A small segmentation model, trained from scratch: arch unet, 24.7 epochs.
Rows from block 6 of a small segmentation model, named by matrix and row number. Rows with one number belong to one channel. Each number is 128 + 24 x the weight over its row's rms, rounded and kept within 0 to 255. All counts start at 0. After the name is the row's rms in percent of the matrix's.
Before each channel's rows are labels from the 100 images, of 14976, where the channel reaches its highest value: "lies over" is the class under the peak; "top examples" is what is common among them. Only what is clearly more common there than usual is listed. The data: Sentinel-2 satellite tiles (TerraMesh).
# convs0: first 3x3 conv (model.enc.2.0.convs.0.weight, 192x192x3x3, each kernel summed), inputs 0-191
# convs1: second 3x3 conv (model.enc.2.0.convs.1.weight, 192x192x3x3, transposed, each kernel summed), outputs 0-191

lies over: water; snow or ice
top examples: snow or ice; main land cover: snow or ice; main land cover: water
convs0.153 093 [121  75 132 171 152 128 190 115 156 118 170 131 146 135 117 117 115 115 116 133 151 100 173 169 135 107 126 122 102 130 157 122  99  76 115 142 134 123 126 105 153  90 131 135 136 140 168 117  82 155  72 146 133  91 134 129 115 103 162 131 120  73  95 128 128 142 140 117 121 141 125 167 130 137 101 131 109 151 123 105 130 143  90  97 135 122 105 135 103 117 122 157 107 112 159 162 141 162 125  54 113 104  81  94 121 112 143 134 172 166 112 112 106 130 133 133  92 137 154 151 150 181 112 103 124  69 110 125 155 134 144 121 117 128  96 128 137  98 145 111 137 110 146 126 122 122 129 137 105 119 151 153 138 105 130 117  96  93 104  79 112  99 117 124 140 180 163 165 149 120  95 126 167 114 115 140 117 153 168 139 126 133 130 162 113 153 143 110 124 130  98 153]
convs1.153 103 [172 130 104 164 119 130 129 163 134 166 142 169 134 170 123 121 127 133 118 113 127 125 107 153 150 192  97  87 150 161 123 131 146  76 129 123 121 158 135 140  77 151 128 130 125 148 133 150 123 143 113 115 101 151 118 113  99 122 144 113 108 136 125 159 159 112 139  69 157 153 111  98  94 147 123 164 186 119 137 122 129 100 187 152 151 146 153 116 128 107 124 144 122 162 153 166 173 136 108 157 143 121 123 125 158 121 193 146 116 108 167 124 119 122 109 111 124 115 146 141 103 113 130 142 152 113 145 160 111 161 131 157 153 147 141 132 115  92  94 163 123 149 117 123 125  84 150  87 135  75 112 164  99 126 124 151 101 142 105 155 137 127 135 123 141 128 132 112 163 133 140 150 114 121 150 142 142 150 109  69 172 125 123  86 133 117 139 153 131 178 139 170]

lies over: water
top examples: main land cover: water
convs0.127 091 [131 149 152 103 134 163  91 128  89 115 117 129 132 140  90 123 125 104  81 101 115  79 131 115 126 162 114  80 119 133 142 163  99 151 123  98 129 114 139 136 111 156  98 122 103  98 113 144 153 110 127 112 151 126  95 155 131 115 154 137 143 161 137 139 157 106 118 149 126 156 157 116 144 120  75 108 143 142 143 104 172 157 119 120 113 143 116 119 132 152 122 140 140 185 115 105 139 168 112 171 112 129  66 145 133  91 142 147 128 132 113  94 146 101 151 139 169 123 145 163 100 132 153 136 127 106  93 135 155  99 123 106 117 136 102 141 103 124 105 123 132 154  98 167 144 119 161  97 153 122 126 110 162  96 152 128 142 144 144 177 123 109  89  66 108 141 133 143 115 138 140 186 123 113 152 138 150 107 119 203 132 125 113 104 145 142 121 120 100 179  85 100]
convs1.127 085 [125 121 126 148 121 130  81 124 186 161 158 127  99 151 172 133 120 141 154 141 142 161 140 112 110 136 133 123 119 123 129  84 105 123 100 126 118 129 116 191 136 100 113 156 138 127 158 129 141  92 142 128 118 175 150 107 155  87 110 117 164 129 130 136 147 154 161 158 117 149 144 114  94  99 122 137 130  92 108 152 166 106 153 139 118 123 144 147 126 126 155 136 143 113 171 127 120 133 159 118  99 153 144  97 112  84 169 136 185 161 119 171 136 157 165 121 101 155 111 118 145 116 154 144 149 113 114 136  86 130 112 114 148 141 127 132 136 185 140 121 148 112 155 139 110 136 105 192 176 178 176 131 102 133 145 158  94 126 114 120 129 109 154 150 125  85 103 129 111 133 107 112  97 101 154  97 148  78 116 148 119 120 159 157 153 135 126  93 101  94 122 116]

lies over: snow or ice; water
top examples: snow or ice; main land cover: snow or ice; main land cover: water
convs0.29 101 [ 97 111 125 147  98 134  94 174 126 140 123 149 158 129 154 147 130 160 139 168  78 150 121 127 123 130 149 138 117 174 143 129 140 132 157 108 126 115 135 160 139 125 160 101 106 155 140  97  69 150 149 139 133 151 123 134  75 150 118 102  81  73 111 156 100 112  98 152 155 147 102 175 123 117 122 143 125 142 110 106 160 167 136 123  98 153 142 138 124 134 121 164  99 124  89 165  97 128 100 109 125 157 197 187 115 105 113 129 147 174  98 130 158 111 135 133 129  72 123 178 116  92 135 121 125 117 141 162  91 113 124 134 188 113 146 133 106 134 101 139 160 110 139 123 119 147 132 101 154 108 111 129 114 125 136 101 109 127 128 102 110 136 105 112 122 124 142 111 144 119  62 131 138 167 131 142 129 109 175 148 122 141 162 105 115 120 136 103 128 113 156 135]
convs1.29 086 [185 155 153  99 134 148 134 151 156 145 122 114 120 123 165 137 120  76 146 126 161 158 117 120 159 108 147 150 112 112 112 133 148 178 123 164 156 138 154 165 202 159 150 113 103  90 137 105 120 100  97 137 109 154 155 120 144 120 144 164 126 145 160 164 152 122 119 149 135  83 145 128 110 183 148 121 182 147 122 129 151 105 124 159 156 113 111 135 132  96  91 120 122 107 139 107 123 113  89 126 161 102 125 103 142 170 145 119 119 141  85 128 141 151 169 135 103 155 152 108 124 118 132 109 142 183 150 130 181 112 119 161 159  98 116 147 168 144 116 142 110 123 125 143 138 141 157 148 130 114 138 170 140 131 152 139 117 157 117 136 119  89 146 166 154 102 123 140 138 140 103 138 149  89 104 165 119 159 147 120 140 152 117 152 114 125 100 106 133 171 113  91]

lies over: water
top examples: clouds; main land cover: water
convs0.145 096 [114 128 150 112 185 111 137 120 169 131 119 155  73 162 111 181  62 166 140 123  89  99 108 153 143 112  88 143 122 156 104 120 183 119 135  93 123  88 112 172 178 125 138 136 175 121 132 126 137 130 146 124 124 145 125  92 123 149 153 130  94 108 128 121 158 124 135 102 133 103 144 166 153 147 145 112 135 170 159  96 109 159 132 145 140 127 121 122 135 149 110 147 132 127 175 103 125 133 143 122 147 147  99 133 141  90 136 153 153 119 134 129 115  80 107 142 126 147 163 147  93  77 143  93 160 121 106  90 117 134 133  96 123 115  82  91 142 171 130 137 115 167 108 101 130 117 131 125 152 144 108 139 116  71 132 115  97 145 150 133 141 117 112 151 156 157 145 126 153 122 121 146 140  94 124 111 115 113 139 151 135  97 130  80 123 117 102 139 129 181 100 113]
convs1.145 066 [106  87  58 152 108 138 143 125  93 127 142 108 136 131 136 105 152  90 128 132 108 135  86 167 127  98 145  98 135  82 157 115 127 125 114 187 144 119 138 156 136 148 136 115 125 128 124 123 130 145 118 125 125 105  88 114 137 138 118 136 139 126 120  83 130 160 128 154 150 123 100 102 127 118 152 141 158 141 101 117 158 127  75 142 121 109 171 134 117 121 115 149 125 167 221 162 112 159 124 108 114 122 136 112 160 122 129 110 131 126 149 138 146 186 100 154 129 124  95 100 128 135 151 181  92 138 117 138 157 140 153 109 130 149 128 175 128 105 149 118 109 110 164 126  94 139 100 155 100 152 154 113 165 147 162 122 179  98 115 188 129 118 119 121 121  91  82 157 129  96 145 124 143 102 160 120 107 128 116 135 105 120 113 108 102 109 113 136 155  84 109 138]

lies over: crops
top examples: crops; built area; main land cover: crops
convs0.144 086 [119 102 137 137 162 151 127 143 144 129  90 156 153 137 127 128 104 169 143 148 130 134 112 178 119 138 144 105 134 132 128 141 134 191 106 127 134 115 126  88 133 125 149 142 142 123 143  90  70 154  97  84 137 117  85  83 168 106 120 106 138 131  97 160 106 152 143 149 131 172 116 149 149 111 139  93 128 169 130  80  84 157 165 143 112  95 159 136 124 126 105 156 149  78 149 167 162 139 163  97 134 125 141 134 141 157 117 149 157  89 130 173 168 120 119 114 114 105 115  79 113 144 157  84 180 135 139 142 108 119 113 145 133 103 159 120 112 163 163 112 145 146 120 113 125 135 129 115 140 150 137 135 122 140 151 112 154 118 122 140 116  87 116 106 147 142 127 137 115  60 153 123 128 129 119 139 107 124 106 196 117 114 165  85 138 118 109 137 123 118 138 135]
convs1.144 057 [129 172 117 112  99 109 154 106 145  81 117 125  69 132 137 125 123  88 105 153 132 162 103 125 103 134 106  89 124  83 141 116 154 188 138 167 138 123 128 131 147  90  91 117 109 133 111 121 159 106 179 117 106 132 145 147 115 130 109 155  91 133 141 149 161 134 139 122 149  88 143 129 109 139 129 152 100 136 122 162 162 159  90 145 102 142  92 128 155 105 130 150 100 157 115 115 112 148  95 134 104 136 106 131 175 102 123 111 142 151 145 109  69 150 128 145 125 138  93  89 127 121 106 120 132 151 132 172 148 136 103 119 117 126 114 112 140  91 135 129  85 128 124 134 126 105 110 131  97 121 134 110 126 161 121 181 161 135  76 173 106 127 120 142 119 108 118 124 183 162 109 126 114 149 106 153 158 120 159 141 106  81 100 147 127 134 141 199 106 103 143 126]

lies over: water
top examples: main land cover: water
convs0.175 083 [139  99 111 122 169 126 162 188 117 115 128 121 146 114 141 129 150 123 120 177 162 157  94 190 110 108 144 188 155 112 157  94 134 156 145 144 129 119 127 180 116 112 124  97 183 130  78 141  95 124 124 105 123 181 109 112 127 109 125  58 153 125 135 104 161  80 137 112 131 135 122 170 140 113  88 131 123 153 108 158  90 127 105 113 107 137 135 123 110 123 115 145 105 102 142 100 107 123 141 154 121 149 143 126 101 127 167 138 140 135 135 145 155  99 107  95 138 125 111 117 143 143 132 105 138 154 107 120 140 108 116 123  69 121 129 129 117 134  85 121 115 123 115 142 120 115 107 115 111 110 134 162 106 127 135 107 143  82 161 142 104  82 116 114  84  95 134  97 109 134 153 150 109 132 136 115 120 154 147 210 135 121 134 157 147  91 105 102 124 113 116 140]
convs1.175 113 [117 137  87 111  92 135 107 139 120 107 165 115 152 100 156 148  91 103 120 133 157 155 147 142 154 114 132 129  84  93 114 121 100 137 155 148 143 113 137 139 171 123 143 128 151 141 157 125  87  80 108 142 114  82 107 151 131 113 152 154 126 118 140 105 102 104 149 119 114 123 122 130  77 119 160 132 127 136 101 122 145 110 134 142 122 144  96 135 120  71 139 128 118 136 104  94  61 130  93 135 124 144 187 148 134 116 149 131  84  83 140 145 158 122 139 129  94 135 125  74 123 111 139 139 117  45 117 123 104 132 136  85 151 108 129 161 118  71 126 141 159 152 100 124 127 128  82 134 147 170 125 122  99 153 119 123 136 144 141 153 142 153 122 153 144 123  90 132 122  99 126 106 118 109 131 117 144  64 142 144  84 146 137 117 146 130 169 147 124 175 150 140]

lies over: crops
top examples: crops; main land cover: crops; built area
convs0.100 111 [139 122 132 142 123 127 128 139 127 101 128 126  98 134 150 117 148 146 143  54 166 121 131  94 115 104  55 125 134 134 124 124 156 216 156 121  95 109 140 117 103 119 166 128 146 129 111 137 121 137 115 141 137 152 132 131 114 113 105 109 152 109 154 142 170  90 159 134 143 115 146 133 151 114 137 114  97 109 126 117 151  97 120 169 114 130 123 121 132 149 136 129 128  88 134 155  73 116 137 104 135 131 191 149 141 123 122 110 147 119 124 126 140  80 134 128 165 114 110 138 117  54  93 127 152 138 129 190 144 142 114 141 139 134  80  99 142 148 130 154 132 146 117 113 121 132 139 115 147 119  99 121  80 200 124 107 150 122 138 149 128 162 101 106 114 121 119 165  99 120 107 148 118 129 115 115 111 105 137  81 142 130 139 152 176  78 112  95 114 118 171 130]
convs1.100 140 [118 132 119  94 132  86 149 136 103 108 139 101 132 140 144 108 173  64 125 130 140 149  91 148  96 110 119 121 123 133 134 122 130 185 133 109 175  82 143 100 141 108 142 112 104 142 137 113 107  75 112 133 120 106 115 159  93 132 128 117 127 101 118  87 142 117  75  99 120 140 108 103 128 129  78 128 141 168 124 138 149 136 125 136 114 130 117 141 169  81 133 140 125 157 139 108 148 126 116  84  78 131 167 155 140 154 132 118 100 171  92 123 106 148  94 132  92 115 112  87 121 155 154 101 139  65 161 147 139 115 148  92 126 111 153 117 118 123 150 118 119 107 109 144 126  71 107  93  89 130 123 195 136 160 100 114 148 138 123 112 154 110  96 135 112 122 131 136 147 168 109 112 149  96 142 133 126 134 119 131 154 153 110 132 170 141 122 155 144 113 111 175]

lies over: clouds
top examples: clouds
convs0.96 079 [131 113  85 133 119 127 100 147 128 128  84 137 106 109  99 153 125 103 107 110 110 143  82 146 116  98 120  93  95 141 152 140 100 101 124 114 102 131 157 155 117 136 139 144 152 177 112 111 138 136 134 133 134  88 157 120 148 125  59 158 160 139 133 115 150 154 122 128 111 121  90 190 138 113  70 124 122 133 128  98 139 129 122 170 121 158 121 135 139 158 119 108 139 110 161 101 167 131 133 133 118 110 115 151 114 128 119 129 121 106 103 114 169 122  96  90  99  93 127 155 143 117 126 143  75 154 148 140 143 127 108 131  84 110 109 131 134 133 146 124 136 164  73 131 173 104 160 117 133 137 119 146 110  86 143 115 157  96 136 102 138 104 143 138 109 123 111  71 150 119 106  99 220 143 134 117 137 153 136 184 147 167 106 107 146 137 115 120 129 105  98 137]
convs1.96 047 [137  85 115 115 120 124 153  97 134 130 145 155 100 112 110 109  95 144 151 144 147 132 163 106 171 140 103  93 127 168 142 154 146 126 151 178 136  71 159 132 127  67 106 140  98 119 147 161 123 115 179  98 135 138 126  91 144 127 138  75 158 129 116  99 164 103 136 155 106 128 123 147 155 142 129 137 114 101 130 163 150 166 120 114 138 110 162 134 112 139 142 156 131 167 150 113 122 140 110  84 111 129  73 127 159 158 141 103 148 133 156 142  94 142 117 140 111 185 110  76  99 133 149 115  93  86 107 126 110 161 123 135 132 111 119 142  91 112 155 134 114  97 141 118 104 118  85 134 104  75 182 113 108 179 124 136 116 136 108 129 135 122 139  89 105 140 128 131 156 141 152 164 120 116 141 101 134  94 129 113 133  79 151 106 112 121 119 138 140 133 114 162]

lies over: clouds
top examples: clouds
convs0.81 063 [ 85 101  71 147 133 118 117 124 113 120  84 103 117 110 109 119 108 112 107 162 134 110 121 189 100 104 152 106 119 145  90 149 134 114 131 135 119 152 124 146  99 139 108 115 144 121 122 134 182 147 148 125 134  93 119  93 145 157 137 106 103 156 141  81 125 140 118 132 113 117 151 180 120 132 136 148 132 146 124 134  71 161  94 177 128 157 136 115  98 139  88 155 154 110 146 131 130 134 116  92  82 166  93 177 147  84  98 148 149 122 137  99 136 112 143 143 140 104 163 149 160  77 157 132 159 115 132  84 151 145  91 138 131 112 134  88 135 165 123 118 144 136  96 123 132 118 113 120 118 149  86 163 116 155 117  77 159  95 149  81  89 152 114 149  96 164 109 142 122 109 124 113 170 113 125 131 113 151 168 142 128  98 128 114 118 127 128 130 117 130 133 117]
convs1.81 036 [108  90 117 182 124  93 144  98 101 124 140 142 119 143  94  99 104 131  85 136 120 152 131 123 120 142 178 121 139 109 105 106 106  93 137 140 133 104 156 128 137 133 111 173 136 159 166 121 145  90 136 132 149 100 150 135 114 120 114 111 142 120 139 138 143  91  97 130 142 123  92  76 152 121 153 127 103 134  96 137 198 133 124 131 133 110 116 185 164 111 130 146 110 143 130  99 106 106 113 142 116 102 184 128 103 179 132 128 114 139 171 136 131 117  98 117 113 171  79  97 120 175 108  94 128 105 121 157 116 183 144 146 138 123 143 155 144 115 158 132 114 127 123 111 128 118 143 153 141  98 153 116  96 128 113 147 102 172 137 146 171 109 126 145 127 130 120  90 133 186  93  85 161  89 118 109 120 136 122 128 143 124  68  88  99 139 135 137 137 126 121 148]

lies over: water
top examples: main land cover: water
convs0.104 090 [ 99 151 107 155 129 164 127  96 113 141 108 137 163 142 117 120 118 116 135 128  89  99 161  79 178 133 152 163 160 164 153 148 107 144 169 134 118 147 146 159 152 159 133 154  80 144 148 150 141 117 165 124 136 159 142 120 148 126 188 123 161 113 137 136 150 116 121 130 143 171  92 154 144 113 155 131 134 143 138 118 185 152  96 120 149 112 140 130 130 131 147 155 110 120 110 163  92 134 164  79 134  98 109 143 137 115 153 143 147  98 115  96  93 122 145 166 152 166 172 153 123 114 110 145 138 143 152 181 123 152 151 145 138 132 137 142 145 133 128 132 116 125 140 203  97 168 136 135 129 113 176  86 125 156 146 118 148 158 135 101 119 131 147 125 131 176 142 113 142 138 124 145 118 141 149 107 118 100 171 106 125 121 127 101 153 133 120 193 112 162 132 128]
convs1.104 108 [155 151 142 175  65 130 107 152 136 139 157 133 168  99 192 131 128 127 138 149  95 134 115 131 107 115 148 151 136 112 180 164 122  91 119 134 152 112 109 162 137 102 118 146 129  86 102 166 154 151 127 132 119 116 131 137 129 141 156 120 165 118 155 129 163 149 155 119 155  97 133 136 152 126 141 171 166 150 101 173 116  78 140 163 107 150  96 101 147 109 113  98 113 134 161 159 115 107 130 118 137  97 110 127 128 122 105  96 134 118 121 175 140 146 142 122 118 122 158 126 177 203 104 127 133 124 122 108 162  77 108 116 135  99 157  96 131 138 140 107 119  80 146 106  98 148 108 137 135 150 116 127 131 129 122 149  95 184 107 153 102 103 109 100 134 104 136 140 122 137 150 146 104 132 112 121 155 140 126 114 138  74 108 107 137  87 144 106 161 106 111 114]

lies over: water
top examples: main land cover: water
convs0.18 102 [124 106 129 144 122 126 149 135 134 110 134 107 133 135 123 132 138 119 122 156 143 126  89 157 121 145 111 118 133 158 174 127 127 187 150 108  92 128 123 198 133 105 145 138 140 161 125 102 139 140 170 111 148 120 117 157 150 133 189 125 174 168 129  83 163 191 173 111 132 124 105 131 138 141 148 123 148 188 167 126 152 132 120 140 158 172 126 149 136 127 141 109 127 119 143 129 171  98 165 117 141 147 140 173 120 140 140 128 139 145 181 160 179 118 191  99 141 123 147 127 114 181 161 114 136 143 116 116 113 121 145 155 139 151 120 137 165 144 142 108 136 127 123  96 119 112 113 143 112 111 140 122 141 185  96 149 129 107 120 137 123 125 136 143 117 141 140 130 136 172 142  89 144 141 140 124 115 138 152 228 127 122 129 128 123 163 140 126 117 150 124 126]
convs1.18 196 [131 151 117 118  90 100 129 106 144 138 170 130 145 100 125 133 101 163 146 157 145 148 142 143 149 110  83 125 177  99  87  84 112 118  99 123 129 135 120 114  84 140 130 122 147 142 133 160  84  87 108 141  91 143 153 145 156 166 143 107  97 102 143 143 110 129 139 104 163  98  92 122 112 153 122 149 145 111 103 127 106 130 132 120 124 149 120 126 179 119 110 131 112 146 150  91 100 135  97  92 118 131  83 129 135 116 108 108 110 138 140 135 123 119  84 136 168 164 121  63 150  87 105 105  81 121 116  82 109 100 135 119 148 145  95 145  80 105  88 134 115 105 153 102 163 159 112 139 106  86 121 171 102  93 130 110 119 115 132 139 163 138 118 146 141  82 127 157 115  97 153 133 163 111 125  88 138 147  86 136 109 138 134 162 124 106 124 127 103 136  94 112]

lies over: water
top examples: main land cover: water
convs0.150 080 [119 105 132 129 147 166  86 160 152  85 145 126 127 137 117 124 109 129 128 121 149  41 115 145 140 118 161 100 116 118 155 180 146 169 146 115 120 110 150 130 145 151 159 147 126 138 143 150 108 140 100 117 157 113  91 117 167 113 168 141 123 164 101 131  99 146  92 163 108 138 156 125 121 133  83 126 122 125 170 110 136 134 169 166 139 117 127 100 149 117 117 173 100 163 135 171 131 117  99 117 104 132 130 119 136 126 135 138 138 126 159 106 163 124  74 130 182  94 104 152  90 107 137 141 169 134 122 126 113 152 161 142 143 122 155 100 146 138 138 130 145  94 128 100 120 113 143 119 161 124 128 127 145 171 152 118 137 100 148  97  86 131 105 115 107 181 157 115 163  84  92 153 153 117 141 123 120 119 109 201 147 116 138 129 131 146  91 136 139 114 121 138]
convs1.150 079 [126 125 148 179 139 127 161 140 126 119 128  92 123 179 158 153 151 126 144 114 104 138 129 131 123 141 134 137 176 119 132  87 146 161 127 130 144 166 111 173 110 122  93 155 104 166 109 154 109 109 168 125 139  86 127 129 135 118  89 128 120  70 136 118 140 122 142  92 122 134 125 126 147 118 134 160 171 149  82 149 150  60 137 138 136  92 125 132 137  91  75 138 133 144 180 128 147  92 127 142 151 108 140 108 144 141 139 123 161 147 129 125 123 134 159 113 112 100 135 152 192 140  97 146 114  53 143 126 102 147 100 109  94 141 133 146 134 161  75 132 125 127 159 107 147 140  98 118 105 120 156 125 143 123 125 107 127 151 109 141 114 112 168 117 146  98 151 126 136 149 161 146 109 135 112  97 116 175 183 127 141 144 152 125 145 115 144 131  97 145 180 135]

lies over: snow or ice
top examples: snow or ice; main land cover: snow or ice
convs0.101 099 [187 109 109  95 128  98 154 163 139 116 117 146 139 126 122 113 164 105 137 160  99 136 139 160 135 140 125  81 130 102 162 141 115 103 106 181 149 140 127 156 143  81 150  81 135 101 124  48 118 133 138 139 130 157 152 127 138 100 100 142 195 112 178  97  88 128 138 135 106 134 127 147 147 130 110 102 126 109 112 127 144 147 125 156 123 121 159 136 125 159  95 124 139 166 108 102 144 113 159 165 152 125  87 167 133 122 139 163  97 146 105  90 174 106 126 124  96 150 153 143 158 103 137 140 120 128 112 151 135 126 161 136 104 129 108 135 162 127 129 139 149 170  74 133 126 136 140 139  89 103 141 141 123  87 157 154 123 132 126 159 158 102 124 128 130 153 112 161 200 135 113 121 146 156 144 130 158 120 102 111 111 125 134  93 133 111 117 138 161 100 130 122]
convs1.101 084 [113 184 138 161 117 117 132 104 163 157 135 163 100  97 123 126 144 102  90 123 131 165 164  86 101 154 114 108 118 150 124 114 129 104 146 135 110  80 121 165 155 111 119 120 112 163 128 137 166 133 124  95 135 138  98  81  74 145 142 119 167 100 119 112 158 152 106 111 146 110 127  72 114 115 135 127 162 115 125 121 101 136 134 117 140  97 103 127 128 112 174 151  81  99 153 139 152 138  65  77 153 108  90 129  99 155 117 102 129 118 133 168 113 189 146 119 160 118 133  92 136 138 117 116 119 110 143 139 125 175 113 105 134  98 128 126 107 113  96  88 120  64 130 131  95 107 130 123 130 156 159 141 150 150 130 147  87 127 145 131 140 165 155 105 144 105  90  94 101 115 125 125 126 120 127 144 137  75 139 143 149 118 127 115 115 145 130 131 119 152 131  96]

lies over: crops; built area
top examples: built area; crops; main land cover: crops
convs0.52 121 [145 192 163  69  99 141 146 121 126  74  84 113  75 152 127 143 142 137 109 147 141  97 104 167 123 147 119 117 110 108  64 136 167 174 128 108 147 117 133 150 145 145 135 124 110 130 127 106 118 177 123 117 150 157 143 108 144 149 155 122 115 128 131 157  91 147 167 129 127 129 137 125 131 139 193 114 163  85 111 156 103 140 133 142 135 149 143 150 134 118 113 104 145 119 131 110 162  82 153 144 124 146 137 112 122 125 155 129 127 165 111 169 128 149 140 125 101 132  74 122 102 154 145 119 148 133 145  95 159 125 120 135 148 152  97 110 157 149  99 140 125 149 147 100 128 135 116 136 122 122 158  92 185 101 148 142 111 150 123 126 137 102 136 115 138 116 143  77 131  54 116 136 108 145 123 140 144 158 135  96  96 147 155 131 127 152 141 107  66 124 141 149]
convs1.52 054 [145 125 102 106 142 144 108 109 115 146 155 145 101 122  92 113 102 141 123 104 152 136 129 105 120 122  84  80 142 107 125 136 127 165 134 157 131 163 150  98 118 109 124 137 130 182 106 151 163  85 127 150  93  96 146 129 129 144  95  92 130 123 142 108 134 147  89 110  76 156 127 130 111 125  97 126 113 115  72 118 132 151  93 138 116 116 105 162 152  98 156 153 113 125 135 160 116 112  98 155 126 144 142 142 126 100 125 104 130 122 136 124 138 127  87 126 130 157 134 102 122 115 123  93  69 129 117 155 162 167 120 173 137 131 136 130  75  52 141 114  80  87 130 124 168 121 174 140 144 136 116 136 143 106 143 146  90 101 139 128 146 125 104 123 133 100 151 120 138 187 116  92 146  98 130 138 135 113 115 164 145 120  88 164 109 143 147 159 124 116 189 105]

lies over: clouds
top examples: clouds; main land cover: trees
convs0.20 092 [119 112 160  97 144 144 156 146 117 184 130 139 158 106 157 108 128  84 128 101 170 115 142 144 101 121 135 117 106 162 109 122 151 131 129 130 115 129 147 186 116 159  85  95 159 107 147 139 129  61 167 151 147 176 119 105 151 133 132 121 125 103 149 123 181  76  89 170 114 122 101 130 125 121 125 113 131 123  96 117 117 141 120 144 139 163 145 105 135 131 121 124 111 136 152 108 146 155 118 103 107 139 128 131 129 119 112 146 131 139 136  78 121 124 134 121 146 105 135 156 132 137 162  43 128 125 142  90 133 126 136 100 161 153 128 115 137 147 126 111 142  99 117 129  97 109  96  93 164 151 102 126 137 152 156  99  99 134 163 166 127 103  66 101 146 109 162 142 120 119  93 159 169 129 133 140 119  78 126 163 111 135 125  98 107  92 122  92 149 139 151 146]
convs1.20 082 [147 135 132 120 141 172 141 169 131 146 129 164 160 186 131 146 172 154 153 122 129 134 111 128 127 109 128 123 131  91 159 100 123 114 125 135 156 123 134 155 130 118 142 139 112 164  88 113 107 151 128 135 116 137 158 132 117  91 153  98 129 111 147 141  72 152 127 138 127 126 163 175 140 140 163  84 116 127 186 146 171 156 142 154 121 143 101 113 121  84 129 127 142 144 131 155 135 144 123 125 116 136  72 152 138 188 155 126 114 120  78 121 122 145 128 122 136 131 120 100 173 147 125 152 135  52 151 157 115 111 141 189 122 104 149 158 117 137  86 128 156 148 155 155 137  96 106 132 116 170 174 122 144 105 139 143 135 165 113 110 100 146 142 130 115  97 134 130 185 154 139 142 138 120 119 135 135 181 124 153 137 145 138 155 159 134 141 108 133 118 177 120]

lies over: snow or ice
top examples: snow or ice; main land cover: snow or ice
convs0.174 095 [138 138 152 149 151 124 153 149 113 110 157 126 172 137 152 124 164 121 142 169 181  65 137 155 159 123 155 116 127 139  89 136 127 104 102 149 122 117  93 207 132 121 144  69 143 140 137 107 143 116 133 143 134 119 129 118 164 123 120 103 176  85  93 121  84 146  93 134  68 123 137 173 140 150  97 122 123 139 132 127 149 161 170 164 124 175 156 130 105 103 120 120  97 133 107 135  99 154 128 132 154 106 158 150 109  98 147 101 141 154 132  62 166 117 151 148 147 118 167 130 143  80 157 114 124 140  94 142 140 129 136 131 132 147 124 111 122 129 118 129 143 116 115  84 116 115 115 113 115 129 118 158 115 167 143 111 131 103 130  89 148  93 112 133 109 128 140  88 135 141 150 171 152 140 137 129 159 121 141 114 139 127 127  69 145 142 123 129 160 114 102 135]
convs1.174 076 [132 110 155 161 143 139 192 132 149 168 121 158 109 123  88 150 124 110 122 127  98 172 104 128 119 157  85  97 143 179 120  82 158  79 101 107 131 110 157 148 137 149 103 119 143 127 162 135 133  88 121 116 151 110 123 127 107 109 138 153 129 108 165 141 139 142 141 125 186 137 133 119 105 126 187 149 132 147 116 139 117  89 163 101 108 113  98 173 135  88 146 165 109 118 143 109 106  98 102 126 111 118 148 161 121 143 127 107 118 126 123 139  74 157 111 131 107 121 127 131 165 128 146 112 119  92 126 132 100 188 116 158 112 161 141 153 130 167  94 145 124 102 128 176 119 103  86 149 135 174 163 139 145 116 148 126 123 147 118 108 133 121 152 134 143 115 145 143 155 116 109  36 154 112 138 154 143 128 110 135 129 131 141 110 116 122 147 128 147 114 147 108]